From a checkpoint of a small segmentation model.
Training: adamw at rate 0.0023, 21600 steps, batches of 64, held-out accuracy 87%.
Rows from expert 5 of block 3, named by matrix and row number. Rows with one number belong to one neuron. Each number is 128 + 24 x the weight over the matrix's rms, rounded and kept within 0 to 255. All counts start at 0. Numbers have three digits each.
# gate: expert gate (model.blocks.3.mlp.gate, 8x192x192), inputs 96-191
# up: expert up (model.blocks.3.mlp.up, 8x192x192), inputs 96-191
# down: expert down (model.blocks.3.mlp.down, 8x192x192, transposed), outputs 96-191
gate.97:086097136114123123122091090142121109130111159084148123129100104181134177130139117093127115098119178121086134127121142136175128159092136108142109135120110122132098098074117128104089104140119140143128104127167109110094139131094127146127126116118096093080135146124101112104118140119106147131
up.97:133114145128123094117104140116132122127103115135142109131109122105147125129111138168132110141136120126125104126133133117131122095141141117092104108129125127137105122143156109127117116126127105101122128125150116115135135127119143157086117118150126125123123141134122085143118136136122109128
down.97:163109120118116153124121151114088133116112118130119115124133119159122119128145128129109136134095111109112136152138136134117134113140128152149108132153109152129108126140147128142130136135160147131143111137147124135120138136085135114117117108110124140102141153133117083132123111115154133157
gate.98:128156055138092053103129115128157084150097171124086144100173104121072150145129088109076163169075162147154109075113166131137079171158180131137130218167090204183171130124123072111144208155094157104159109144157150178161048105169100165052135137031116135160052101109146152168094099113139170085
up.98:129116169085174215168122126163128167151209112116159115143128140179159148123117183112186091097174108116106180208147125153127160119154114135103127077128162153100105130124129156120126091103140088126124138150148160168080174191097149114194138140171128144081151149154110127092156176119100145149
down.98:157093121089121162148116075155177142119168136158111225100140157138138142064120113156126185070163136067137153089211093092187126136151140070089168102145157177168135141128114123090111103157099104100130121088111172170142120074172168153119137151119082132159158163099118172097154135095092141051
gate.99:084142136111126111123150086111123123128120157107127116146143113127110151128165112094121101118125164123107126113099165129167092164085164088146110139145133152123159116109128100133125101126114138136136125125152147120110119128108127127112112143099115133093085112114113126110098121120134126120
up.99:119134116134126134117105120197119104133165119134163115084080127186148134124080193136117162131121125120148112119120115113103084095154143154062118033161121157139124130137129071120114173077094126058099097133135103137129116105091116146084124123123117158141131139109115096133144126086119081145
down.99:143105128089126179143112155082161148131119127093132106145126165135096154130147093126143114158135095098100177141184164183183120080131138141133111145125135122154040128113108102125118127149161128141154150153131147131086151138088135166106096098117134117136153128131105108129156101101103120133
gate.100:132127128128128130129128128131130127128126126128132128127128129134130128129127130128128129130130127126129130131127126133127126130128125128128128126126130124127125126128122131126127129127128126129129126129130127127129131128126133126132131128124126129122129127128131126132129129130129130130
up.100:128127130129129129129126126122128129131126130131129130128130127128130128128124130126128128130130126129126128131129128130129130127130126126126133127124124132127129126129124129132129128128128128129128130127126127128129126127128128130128129126129129129126128127127129121128131130130125126129
down.100:129134130131128126127130124125129125128129129131127130126131127127127129128131128127130129131126129125125134127134126132132128136127125127128129132129127124128132119129121128120125124130128127129123130128129122128129129127130126125127129133127130126126133127128135132125127130130127127123
gate.101:101131122133137141108014077163084082133181164132138160120117131148171152127108182131137149117136111133159141108105140136145143165158120135139129099169081158117173098102141122094155141057125147084147096123138136083117102121075136147129170080057128142131146156108089164145153125128064086108
up.101:156170116119144161119094106169116084146156142126143172106152201144112157110141153139114155128076143144170162111115148178129131174132154144126127138196143183160153145104148104094120146068113123104156086142107205146123124127075130111147154145087128227197065107132112160088104099115102109127
down.101:146110102107099132111135132097131115142116141074156158113183147108111126091121062157117174173174139163152146088186145141126117195099150101105149102075161127178201158071202126092092146144128157126115160147116124150102159077120098134119085100088162100175136142127098164159119112169136127145
gate.102:073082123123124126128097099137109136130132163083144119151121092171134158136137135086144085094131152117130126123107154125162081131129136118183117146107097145129113110060100106116101122137132146104120112136156113104130119147115116139115108111105110120075124137132084099083133130127085130112
up.102:138158107119125150147146112150130135139148134124124125097123136157107145126117139105121153128114135130136161131130127137122125151111128159108135105160143162139120116106154108126133161117116110108149118107121147164128106126114115121150123147111121176140101118105101123074105114110144138132
down.102:132116113119111152163124137109160128135135136109130142129129142144113139119100091139127152137162146153120136116141148141142102175101130123110155123104136126136144123089149126107120126132125152127137161141132128136133136102152130162123124114126122125118138171127099168101115116151092114094
gate.103:081095138122117120124105143145141141137124172093134176122083104166147146146115151098143101134167157123119106123114139129184153175126150118130103142081065139125120111113105149099133116112120108127142100136124137123098080098118142174119131095128110130107157164119137130145131140124131131114
up.103:124170113125133161127128124100149131130102132125131182118164169195095111134137071099105117172109153146105156109144135192142165190099127118152078190108144101125145139104091157118148117141133110186158136129098187146120139139147114103132149141127123115146126116123133175156105123138143193112
down.103:088129124148129114140122123138117119118146118084157160113148104115136089089092147163116159099177154164176119077109104095130155148108108127126151095082187128118202128085154150147095114142128080117105113109095113108171096102183135141143134152163123124148144153130140152153133115176146101096
gate.104:130143148135102135139073114109106139128114120114119091107063161126148134122128107087110161141135130122107165125112111158127177088093134162082071043134121096167094091109089156117151148064125175174142096126136165131090133086090140098143147106161103101132140132108104104126126115109098137126
up.104:103118089128113082092135116090124096146117153110072124137169085065122134132121106110126161125117117133125129117118156070112127122182112130189180188106088150111159140114113115165130139163143149104125112108150105149135035116150066125099131114035157126163110114133165145124144101136139161099
down.104:124130156152104192129116152132047172117127098098166146086086137115074096088152161122136120136118147099108134115137064080096116108128140130136144120219182129143099143090131134124102107114137130099142108061112140084197156134139149101104112185138086205148139163071181164082127147139092105090
gate.105:060083158098109126115142112114129161122096128094140111149090087137124139144152071107133058087135182112065112151143157166147128186063134105166085148135067099110105096077115119139083106138132133188144142126149136123078111138083110130093100101100077086093116142121099102087087152139135161140
up.105:146145209145130140156118148128138139124119119149103118135136112136170126130112176130148114158174128137145115145149118128156104097129148157088130130123147125144090134139129114124174120131133145134120138135142131106142131115095207177138146130175115133096151159129124053145161171138082092127
down.105:158119137129137133088117173153096150137118103171125122132123111138105105139136148131143130156130131115118101190186155215174140112142127134134102129157100126139124098195128119121115146131127122135123167142117121153072146138079137125144102151115147104133179088144120082143157150065151120171
gate.106:128123130129128128132130130124132126128128133125129124130138126128129123127131131126128126129129129127127130130123130128135129123130128128136131135128125129130126131130129133125117129132129129123123126133129125127127130132130126126126125132127121121125129127129131125126128127131132139128
up.106:131128129126126125127131128135127128130133123125133129126116125131125125126127132132130130126131128128123131130129125127126133126129131125128125118129130128130129126126134132128121128126125131126125125128131118132131133130123127122127127129126135133127126124129123118129125131131125125132
down.106:128135127126126129135123129135122133130126125120121125132122133137131128122135130130127128125133121122129125127129128129125125127124125125132126129143136127127112129127127123121120129128132125124123120131120124131124120122127121127134122132129123126131131126128120132128128125122129132132
gate.107:104136156135122094115062123122110121125111148106110114124096103150153133126109126109132106142127162134080129121144131159155146147121129143145108114126062101133135090105087133102146136111115171174142103137159099113108108104115108125136142088123111122111131144121127131116133145104092131128
up.107:146128146110141165154156138118138175123115122121134129137144166039116155138141148102125112137129131137160131132153148165141132142106141128131152150139155136159097138112127138122129145128142158134153163123094150120120132152125138122178136138134121165150088121157112126113107109150119108105
down.107:087117113116111136117149138147132130132132126137143141152184110141088098119086121149116142129140155203164088087141133155125090204139154115119140112082142151145180118123132135083133105150130131151139141167093123135119129102107117137119142116134163125107133115117133113124125116150148133121
gate.108:126116135127125119128127135114128130127121135126136132142123120135136122129123115121131121130137120127121124134128131130133137133128131118132140127120114108132131127126127129127131124130129133132133128129134111131129135126128135135140128120127133118122137131132120128132133133135124142128
up.108:109124119129127132129133127127126131129142127125134131123129127145122119129125126130129125129123128128126122121122127134127122130119126126133117127138134123129122125129130131126122129126128123118129125126124127124126130129132124123124127133131127141119122122121122141128122127127137128128
down.108:119144123130125124128138119124126134130134131133130128128118130129129114124140122128139123126129128119130134120132127132133126126126115127139131124134139122131128134129122126121129119138132126129119129128129121120122140128136129128130127132125130126125133115122108138119126122129124131111
gate.109:119120158114117141111053065160118086139146141111156166132062150166137155140104132123127147098116134122145119109138089135121169123149122164100113079122124097112145106099116120113143127062122148137128089121098141103103113094053149125115161118097154134153167157080078108121139158122087097154
up.109:127143160136137137123108133170130109126134130136125132095096179098110147120132170150132158107087145138152123118145133158132112127143175154062119107166119163177134135139136077115133151064122124112148118146108156117134114101075158131083163148125130216201093093127121131121125109118105048156
down.109:134108130106101166118139127114124128146134114102131165110164134112089153114129075125132121152121178142137143097212162175145115192110170074098130124096132133168219132071176131111127141148133166124105192131099155124102136107114110146098110110062133108126120093132079156140081128118119117145
gate.110:119118120111128129110097087158122127134148143098137102158114123181124165131149130079135107100114148126097138123114146146163111143117137094163093137123135160128092106100118100123085098124129113100114104134169137129109110117082131132141121119124108144102109127120115102102129148139090141120
up.110:123170112128137161153139124166127129137171147118142154098137138191106126126147143098130134150119137136145168123121124167139136143115118162145115119139134142135130130112088146120136164132124168127122124129103142156110141132138132111162143128117125161117138119112116175130125133110121148118
down.110:107123128140132110111134094122181125142138150114151123142150131125151130117115129142169147141157134145129119096140155133180104117115135113110160118102158126134112144102092103116116148132097096104092145138107128131131128141158146158144124164145138114148130125140106177157144118144102102094
gate.111:129134159115126152134120113147124132139132138129145131097124132168152125127124124129114127128130144129158154108132125154129120095113129155132133101127167100139111148113107106126126137137123131132132140121118139116126136135123141141104126116159122138162124135105094119140132137117134129125
up.111:106125154133123139143136126166143145117115119136166165106108150170117125132132121141129103116102157127147100131135119164133100150072151144088102113133147111157134136140134124089120152099105101168132142137097154124120175130114150140104118128156123119140133122137118130134095126127133110158
down.111:113109106125129089136125128105128117140125152119109150129178110128155155127118092140117144155144147166138125097124162174166120144089143120126118133106093142141160136118139154128099148137151117158117171178111143135086105104111118141108146128152143088113115111156112097186113099105177123150
gate.112:125121135128128123126131126124125121121112127127114127126121126127124136127134128139131130129127131129137127121126125122128134119123131129114125126129135128132131130125139127128135125126124141138129126126118130115126134124117135130126131132130133127123126126134130102119122122124132101133
up.112:126123130124129115136131125118129130124112132124141130123132127137124136131119122125130118126138127132132124122138125137131119139128135124123143137119115130140138128121132138129137131130131132125128131132113123115130134129122139138121131119122134125135122126136127106124128122123132109126
down.112:130153131141129124138131126126126123125127118133129125142124125112125119131128127122123130127129132130141121128126132127130119137118120140131122137116143120135113131123149136137114144115124127135133129131134112130155134126131135128132133131142135126139128123127141101128131132134135139133
gate.113:079079162119116080128078094152117115150118131112172109099063116214130139134107132090156081086126168112094104113155126196158139148113131129115071108102116119127066077115136126104107091106099129135140110126156139116119110090084166144074113091139115149098157151107112112111129174090081114122
up.113:134105157123129109101132112101119127120094126121123088186152099062148155136148123164134123103150127125137113146121159072145103116126150094136163155126131135136113154119147095134098110153140068081105144129166127111130109157107115156114101124125102093133099133165128059113106126182135114118
down.113:145123132122124154127110164097097166091118091163088116120161164128085136118118125114101145116111123124123115172155083157106121128141131158094117108098107128165114135141166164123151120127125141166167129125158100142133179118060154108122144056143164171146144157126140089109126137097160127171
gate.114:097070203092100107150133125111141143125094131063169132147070105159132141146156081114121062114147173121085126150151122142136127176073137105146086134108097094086083093076103103142080077130130146173146117132143127127075103101077135144074096099126097094096138159088091090114096152145140143136
up.114:142125071121117106121129128146133107128132129123175156119096163128081110115144096145096158127095127131134135101133103152100145155107116098151112096135144121114163115126119130119071138111120142119136123129103137141116139104146077102105117133093159141158123106104124194152093084125185148139
down.114:090110115141120121149157091124167116118120156087158122128128127134158135130124111140096126116126136136158152068090108038079135142121125139143153120103168147094115152081116139127145096131145110114111117111136129122170103110189119127116163114123136139096085143096111166120095114162133149097
gate.115:118120155118129095122120115151125142133124139099153143119115107166158157128152137106128108102115175126117130119127148154159124149093140087137112145158126117141124101079108137107098132130131141122135122126140103128122142129073140130125117131133104147112098138134100107085112135131095148109
up.115:140108147126140131149146116153139131125144125136131094140116119112135148134108162142147120100148115117153102154127122119118136087141119133122158126122158128122109124146125149132119128142123123145113155120130105123112166174141134143166130142146108121100150145130113114150139144126121095129
down.115:113139129114127115125131109130115128102100135190092097154153120149140146150139151124113103130106112101141115154086153143168129159127129114105115130095088115122095114193089135131139143125125090131155124122132140125073113140117145156125105106110130115124108139156119119142155110119141148128
gate.116:110087160106103117108113108113124125140117130088157113157097090140136145136133091112135060094134153121086111144162145123126087160078142093136078118136137119115113122101118099131130088154106144164136145121156094105101128144103125150094127108139109090118126132094082118123108127134123136138
up.116:131144123134132096137124124094112113141118148127092120141145135115164142133137148134130145137125121135147138124109145103146142104163133143168144131141094157135130127123129103173110113138133123070123090150165122149139066104125132121119124132130138134132118120170156092116139155136110114116
down.116:162151164113117150119105166116096142118135114109132154105162140099096124088114118125131136134103151122107125150158109163132122108102119138116129132125107094147149127119142120124109111158120123143146120112119126104147184141106135101114107095117128158176158157142152117090114120126131106147
gate.117:115076124113132113131095112150122140135150169096115127128114127119156180132138138095126104088143135121117122120131150138169135140152137122143140161140091153127100110100094146135109112127123107128122135130133109111098107134123123122156128116120121129105135151135145135105136121141082135100
up.117:144104126123134094129121120196112116125173107126149107137093109075145155124104202148157160084142091110165108138117114087106119075180129113090186083176144162114115115141159084113090141116116102050111131112130075099132137133117119132158119147119154189133114142141084099088147129113101082133
down.117:143112130089140144145119122132172143127110129146114109169124169143131179154137110106136095162092095084130155152142156171135130157159127140129138145120094141133058139149123126119147130114088147134173132158142165156053143125085130134115109104088137148098093113123074118098141112098093146111
gate.118:158179107113155174137082107136061119101180086159170118102114149124130101121127160120122174154080087120142168125081086162107107069131100123084144061165163117145080126134089098134148169071133104072147103124095100118134146162134103095129155115135115152113123127108026114145138116121094059120
up.118:115138114126158125151091105112088037083177132156137154078136114101148116130069143153153144108115102137160100052134137085121080108172101157142156117149090168113156157151124133172174152140113134076091102124087099075138112149161104126083158104119175132135133115150110162165143094087125023110
down.118:107105158120096070125068106148070120119096112104132170115129127129163146107153120159114126089160168091137091093132114140100136145063155047139116121124139111153159133108118177100088132130200120157132145116099134099119152096142128105160139153113082104161104174173198144124097155139166142147
gate.119:098121123120136134124086085144099118133168144119146117126110110129133137129120137102141126115118127125156132115134127139140108120138123125136115075140119148117107115100104100139142131105126136096118137120119111121121109127111125136093128109110141148113130132104054130125129136126086088121
up.119:120129133136111122136135132111124132136113134139121116137115108143142101124147084118118127136151119128099142121122113131126136108124110116141103118098117086119116131134091148147119102131135121154116124127139112132135128115156128146105124117145126078101165136105138144156137139146128147139
down.119:118144130133137122128105109138089123134117113133137101111075118142139115156135153111147102087123099110117124153106108080098175061155115130138123126137125101091113113144101129139141103103135105110108099097144116130147097147167156120148162156116100133115139142098163148135136160118116155120
gate.120:122139109113139130126130085116137110129128163106111112153143140172137169137123100128134099102109163128112126122113161145157107148121152098170094179108130146139109130108122119121079116136113075142113111133159135160103117121090121114118127135123120122101109114129127103121112153125103161116
up.120:107169118134142161141121124162119125137190135134139148082112135232123108127142146104128113162116143138131164100126124181143124143104108174138073094139132138123127120123100137122169143126111164129139120119107159141124138123153152133122149117136130141105152129075090189143127144105113135117
down.120:138114128145153114120141093115188101161156137131160124122135115114165119124107134175190164129141101143149120115147179136191112095112117099131161140117161154129086141125104090130106146147104114078081144146120118147125120148167134160140128170157134081139159122142116154172157119121102102100
gate.121:075100129108121099138101100125119138139138157096127117116114117133155167129134117074137129103139154126114123100143146122159144137122127135166123140144069152127109091080096153134117131135125148153145124123142100115103101123121104132117131111121119117117121143128110131117131123107090140110
up.121:135137157130138155147127141134140141115144123133135129120134154109109138132112163130136110139129129134166108125131129159151130121138149134107132123132140141149124137140118132105130134126132152143112151139083153118106151123108159134166113140158117165118119126144117116137130135124099095115
down.121:115102113103128128132149111116125120131128125157133125151183131143112130131127115137121135149121144147167115120136156183170097135124141105127131121082143147145121134141139128128119162130125109138113154167095157165069125130094131152108091144137157114115119098146104105143127130097156123141
gate.122:147160142121133147119135110136120089120125127118120136146090149144149165119154092115125145130085143126131147152144122140146136138134137089108130115152158103144163135125120144115150094112120137165121107137146142154093154098129103072167131147126109103122145106159113151156104131145102130121
up.122:161118146117113108135119114134115118127120083132155086176103132064156148120121130134148172110148068106162148142132094096096164072132104108126188091159174077107105125125177138119112126119127107108127171111139091088121168137116103095214134142133121106147121139155103108107131121144117100126
down.122:103146102106118124148147141137172142107096146144120085169114154162130109174117125075108091140118076091120151158049112080062145165176126199113131115104079111105108110177103154130166120084117131140185084135163148146093111121130123164128117109106147157085096126102124125095137132157106157121
gate.123:118133145117110113131094108126111126123107118100113107115055127127168142128132124103115134135112138123105145119152128140109127096104139155116083082137105083134112102099091127126165130101113174162143119133140105117103119097102129101124139100175091090139120132116098118127141143112096132111
up.123:144130150132130149162160139176148152107133108136167136130099160164110135130132166149151108118131133127161107131123102134127099124126150153079119088150154145142120124147150143105106141117118105144118151144113136124111178119113159140134111143163118138122125121160116109141112133123132076172
down.123:105112122085137113149149096154161108113124152138124127154152143168140158158124117108114119118148136141152101122112169180169133119114134122110117113098116124138145095143121125131123150129119118151109140167102163121059117116123113169118125140111141067110101077169089096172115104102140123136
gate.124:081117116101119128104102110136104139139156170093124094099130093120159157134147174076135125133150145123083155096123165117161141122139133120156106163109074185135089098082113142121158117120137160131130095119139103128129090123114112144095133102106090133099124157099110109097170127102087146107
up.124:145126086122120103112117125158111116149137146115108121129112098119147131121134161114120182125123108129116153129101125058107106124175116155099157121122103172127127124130141111145139144118135132071157102126163097140140067101154084133074148114070138148141118129102160145121156101129161142135
down.124:150138141137130174126123148151128153126131146097136127131070135163111128108152146120138118135141134112090162134153112093109144146145129109126128132186134112102105134083085122119139095119137147117139122088144128093186148130141133112138162129108107170137136153099157157103119138174061117105
gate.125:119090129115135149128093111147118124125182147101129120132128130158134174130138162073134124097116141122124124118108145156159105146123141092136132124134122140131124109089113101116130113132139157115126126124130127113115130122101132130143122117105127151106126127119105143110144124133093118116
up.125:128123144128140126148146120151128143115148126132127107138106118104135138131146156147141142113159093115154115140102108091128146086132108115123144104149157110108105125141117151137116114141144146121104148120129091113109159139136159135169137148166123120085170150121115121155146137136125095128
down.125:114132144134140119127146085125127129106097125175118085151124120154130140176142162110128067133087103071123123157081134121141151132145122147133109141125092110099072121181067119121149130106107107127137108112136112126095103160114154138137115142124153136113098110138129114124132145115126150127
gate.126:108129131122109100125168135148135122133127155124116147141132120142117136126128126107141130138112152138108127117131153122157092159129149113127127146133101175154130111133112110118113147120127151139136102137161128143139085105121128126105120108118118175125080134126149127137125133144118139113
up.126:129134077125129136116118135160120129142161135115140139111133120209121138126134142097136140137127132125114156136136129132117109139142118151147113117122125166121126121116120115122148143125124144096131121143142141172117123126132105110100134122090123133127116121122140155119133142113127166125
down.126:149131121134147121112127125143176116130161165134123145124113156124139171102129151125159123126136121127112143112139151134188125125117161111108148111133165130156094161119116108117090129146124103098103124129134129118161143132121128140128127154141116123173163143138133152155162106145100091102
gate.127:073126125124121117111134080180087114145150132111122107099092091129141135130143135113133104093111160113050137099132147133133100159096128140165072134153062152123094090101124124119142121129105111147143088101162110115121095110107102112096140099125097133136122127120110130103119142104102154114
up.127:134125115122129087097142124078107113140095132118096112141167112059136141120151101126104168123116119134112148119112156074116154132163124121172176184152096140108141138115115114154125122147151104092152101116155137146131031136132069109111130132071134135166070117147177109091120102155133154082
down.127:139133151131110169125127135129102141111135098100143142113079142128106117105109131128118121114109165130110113120132052078073124163119147133110137106139138110135167137069171152117140081110114158135158112079142116078193169114104143071136156114165099195161119147089167145071097159160081105114
gate.128:092121142107131109138084127161129129131083131088182153123083113170150155135149096088120113127132183124110130125150151192154132160054143102125093127126099110154109081081103126100074147111121114127144116136129104134107141128075151141099112102139088129128103159124106073077098163115111148108
up.128:106149113137127130110100155143110118128158147128110171104107127089111095115109159113131156162132116146156156090122129119137095150147142127133136089144103139143156123123123099132146142113145161087129110126102129105151091072136128122113121117090164191144131124108132154136153101115121111115
down.128:141101127123112153145183138126183156164150092070178147141108108126092105133142084135135148151152157149106129086171105118111117106130120135163152122155166127114100135055149096135131107151135171116116151127095167148148135117145121110129118162133136152097129103092100162091085144133099132111
gate.129:127154131128135130130121133153130162133151151117139123125139143175126147132136105095119102143142168136154134124120157182157126115104142145132103123152157171156110147122112132115116168120128139123138141142123165138119135150111165137136135139137148185151104128136135138124105144140133130133
up.129:124114138144117103114099116145116122136131126124161147097081123091118121126106140146123158102138121123149116105141122109150167146124100163174130121103110085102127114114134152145157121130123133135121127101110120109142123111120145123145131112120172135136165150111109151113129131109100109122
down.129:124110170127151143130156129098134102149130115084139106153127098126141116161085102156150119087096132144140089132081125102113170147138141096138139151117172103104139156147126096155151112110121166131154145125146119144113138133150145110130152163113147107105121112117137108124134161152127118125
gate.130:103122134116119122133109121128141125134130170108138126113127116152120155131129136115129120128132180124092134126141140135166135146119139120131105131120101145141120115103114127115138127121132138147144109135134144148125107118117147165114127120115114136098128148114125122108127130115106139125
up.130:128140145127132112122108135101129134121118140138109124115142128113131119128116131129125115124128133127125123135134134121131114127119130103115119116131124121130148125139126123139128103131133130150139121129125137126138136123136146136132118133140142127115128122141134120136133125121128116134
down.130:130114127145132121138114148132119140138141112122117129120121127123125123130136131132120147124123113124133134141130125130103126132128126139130123131144114139127149129131132125151127126131137150130123149127132114129112123129108134116130103148127135136140131117119118106117114137117132140148
gate.131:130122165083111130101138129087160149116093116087099084173109149142142144140146073128094032135119165128059131158150150173134120158104165080145069163132136100125093141101133118143030078152116112205142151153147138144077131107088138121134095141146077079119114116140115108101097126152160183151
up.131:137125111106134114084087142112129151119119106121104119166114148077103099110154099145092113141120096128087151150130125155110152161121122057142104133124140092115124113115143107172081078127144129153132153131134102134096113091139076093147113125109128102135112104113111171136117110147174155142
down.131:091127107129149146146156069150160119141147121127169109151116121145123134143148151105140118089123147098165124100076092067085117142146114145118138120146202145094096193091122130141150122111128147092117090116134131145172112123170134113112158150115129174093099124105132215110116155163102165112
gate.132:108126174101114140111063122148150146164119165089125151127116142219165160140126119079160113132137192131103156145135173186183176193105167118132078137127121139166097140100107138086102107115136139159152108131162149148112094114108173148132121115103112171131120173097106152133120149110104176095
up.132:107104202137148120132141128077120137084110131152120102127136113023169138137115150169140100111154147125131108123158141131161132085118129102133133128123130103125119132141132147154142128128136116161121137122130134082125140153121159156118120120176116113092135157151134067137137159137100068127
down.132:133135152146139106109138157107094130111118097182105102116146130130115134161125140123119106125094115138107072178114098150103108114148111133101090117091101136135122139200162135128168140111127156149174141136142124156115141151079154083107117124147144139115125084130136090133142162076164136167
gate.133:111105159117119139125096118127137123128115135103149124122104134179140141131141106154119123123125150123118131112116111120128131103123137133110095101126149097113107137125082115121116098102134158155131112124137139116110147103121155134090117104154105118115156152106129129161128131126104118125
up.133:107160148136132137134134141146127115110108124137150131125101153145108125118138121142115129145099142132175144119120114157116111124098139125089111069152141105150133129135135094116119141108124095115109126131108134118119169118098138125127115130132133142164127102143119123136111121125137081149
down.133:114110117118119104140122118126167121144118148103126148106144136130139140129109088122118152129134139150153124087151144156139139140110148135132146101093122144157152149081142154137145133139150140155116155171098155140104123084123114142116153107132114120106116118138100133152123096115141112133
gate.134:094119142102122130091067122125105139128146169083124092117126107115180151136117161071130145145170143130087158125143170125175152111141130130150108164082102137142069121068117155116164101121140175136138102126148105110108119129118123147111133087112099119109130167096138138117187119105081147124
up.134:145140083125107122116105125181120099151148138129115110118084100140149119119104179122128186128118092122121138135092100056089095111181112176083146078101113162134119117142145108143152145103109138075128094124160088141140097084162089143076148105077133130130142127093147160145174096113165148154
down.134:150122132127135177130118144160132151127123162090153118125068133175121124114180143122141128141140113093087176132153137091120153125147121116145119150205134110091079125097058112128126095127140133112143122089131133099152130141162133142132163143086107146123142162105162169110129130147063128100
gate.135:083098125114135112100083124147076134143174197092112115103133096115169157138125190093139129126147142133087133101137183124179156118151132121159116172117057205128093105092097143118151110118123164115132100137146104113136085125110128142120144098110101155105128174110134120106192119111075124102
up.135:162117095133113094115124119171120085146140159131086111115117083101163122124098167145130182118113094126122123134082122035096095121194114170092169122098083182131149110146140112169139152129109120075117096126181076151142076088169091156062146098069146141133125127102159143144164105117162146149
down.135:151149150126132189122119154156103143135133141092148139104045122182116127113171125106135119130129145075082170126170125105112143153128132102131113140212124106093107126087073115113116089108147150123146118072131130083162156146157143114126160128083090168137142161103164162094113159127044120101
gate.136:109140124099154114132096121074144161143091186099078113131147149127175175148138059030152107130105199144070148149115203202209166149100152068148033169125131143168100142113116140131033101143134117149163123134186150160051107171126153124129124130174111142145106115135161126146094148115146170129
up.136:115096208132139127125145113091099098099107122141154100180123094113175146137095142181153090104174137115153108135176133136138112109093137120162163121097110072130111143114138137142158134120111106165092141137137121082145149150085145147119102106150125074091145184145096031102149180155076066136
down.136:137150133144178105133108165075123127126115111186107084135162123103138110158030123145137098107102101158124104202139106170120112095134116142129103124048128116150122127181170117161182126134099171160175150153147131142123157156065149081095165097131175100120144133139132091143161170091160145181
gate.137:075076154103131108132115060121123115131115155087153129143123114126149191136138123097136090072128151117104100122141146160158124142120134111166134165137072142125125099045079121134087118119114105124119111132160086109096105136079145132133132109128124120090107139126099086082122139123044116118
up.137:118140122132131155125134128141124122117151130134141135100131128136101135125119162146122143143123130133142140109128128141152134136120132134123124118126155135135133128125148127103175139130133121133121134122074163123135152122136138134126123143131130156131131133121118142132132120129127113114
down.137:132096132119127136125147102113156143116146125122130138153151138114109129117128126138140152132147124158112132112128141132136120131130140128116126114104134140140093123117135128126138135137127122121120140142098157144115129134122142150128103134152137134121136139133107147147128124136134122124
gate.138:073112147111125125137144099128120131131107161086147154119098116112151154134161097098128118107148170122076125134130151123172154180067149126136116134130099120135163109090120145107084110135126131127148116118151143134100108120108140149109128118148119097101119129115122132123095125118106124127
up.138:127146123127134137130157111081139131131097119112113140138163154097098137130153043115116101134114148137108132146119149149145153201090138101176107209102146108118155137111120164142110093159121107173159145120125163145116142159150121088154134147126126106154099094145144166120100115133147192122
down.138:114138110159120103137132142144113112128127125103134161094146128129132095112084117134104138098142154138184127097095104110086132179106120142120140105090156126126239136113166161113119127129113098139124094137117103130153114092164119124124136115139135136131140139118149149130095133154151112120
gate.139:098134158123115124122077108113097126127135145094094087130097119094161143133124118072129139143142140127100145128125151132136143115117133137151103103116083104125071095078096136129146117096122172162125100115142109130092099092097100107141149100121080107118152141107111103109153125126081153101
up.139:124125145131132138145118139139134154109131124136148141134111158183131136138127140145128088122123159125120110131141129179150116136092159126091071100144137125159127134142146126094110134113115104162134149152123129113123189140113177138138115138194113130105138125153110110136108149127120100164
down.139:117137118116138070124134134119135111128124136151093146131185137119162161134104112134107144141144125148166118130145167204171109092092118128121126115081117139155140121154147130129106176131135134154107162174107118152073121128105110132124121122122161072140122074175081068172125110092171127155
gate.140:141160194105125124084171128104121116125105139131120139149139111128140140143171132130119094139112133122116136120091140126140112144110185120134132136179151148149137142121143118125111096123125162126133111143134137104118110130129145141112123167150110130126091130126157104127144143139140068142
up.140:118139122146108083127088152097133154134099113146112149126097117040115083130109045119136144161158118139102159130158118128130202181089076110173113140111099054085170087124116195137134115119141111172168161104119121120122140113157091118144125110113173057123164138096115176148093148140136200116
down.140:082084125107150153163118123165061126133152106066140140112095097118137073148084147114138108089135157133136091102055103056076148142136095144142116141129119120079228116105151159168142101100098111106118099116123150097141095111165115105111130181138088149088120164089191144117072133150128140094
gate.141:084117114117129113118075092170102112136169165104127118149105106200138155133134176090139122116129157128112150103098157143175126137134132105169110146153111174136108113093117112117116122141124145100115103137176121122120092124111112136125128112115111139104133151114113130117153130139088134110
up.141:103104137134123086090114147099113132115105135128112124128140091065144118131121120142115134127135135132085117113135147095127112128138131109108128144120082143117147132132152103144140113120135107117145116137154109100159081125132115151062120111116143109135113130135149096129123126136142122128
down.141:150146149121133151126131156125088137115136108128107149113103120122117121120150131112109127124109143119109136148159089125086144122136114126144088132182103137120134136111156121130136103135164202149141152108138135114163137129104122069124141102152100143144130114111138093110116133106134150147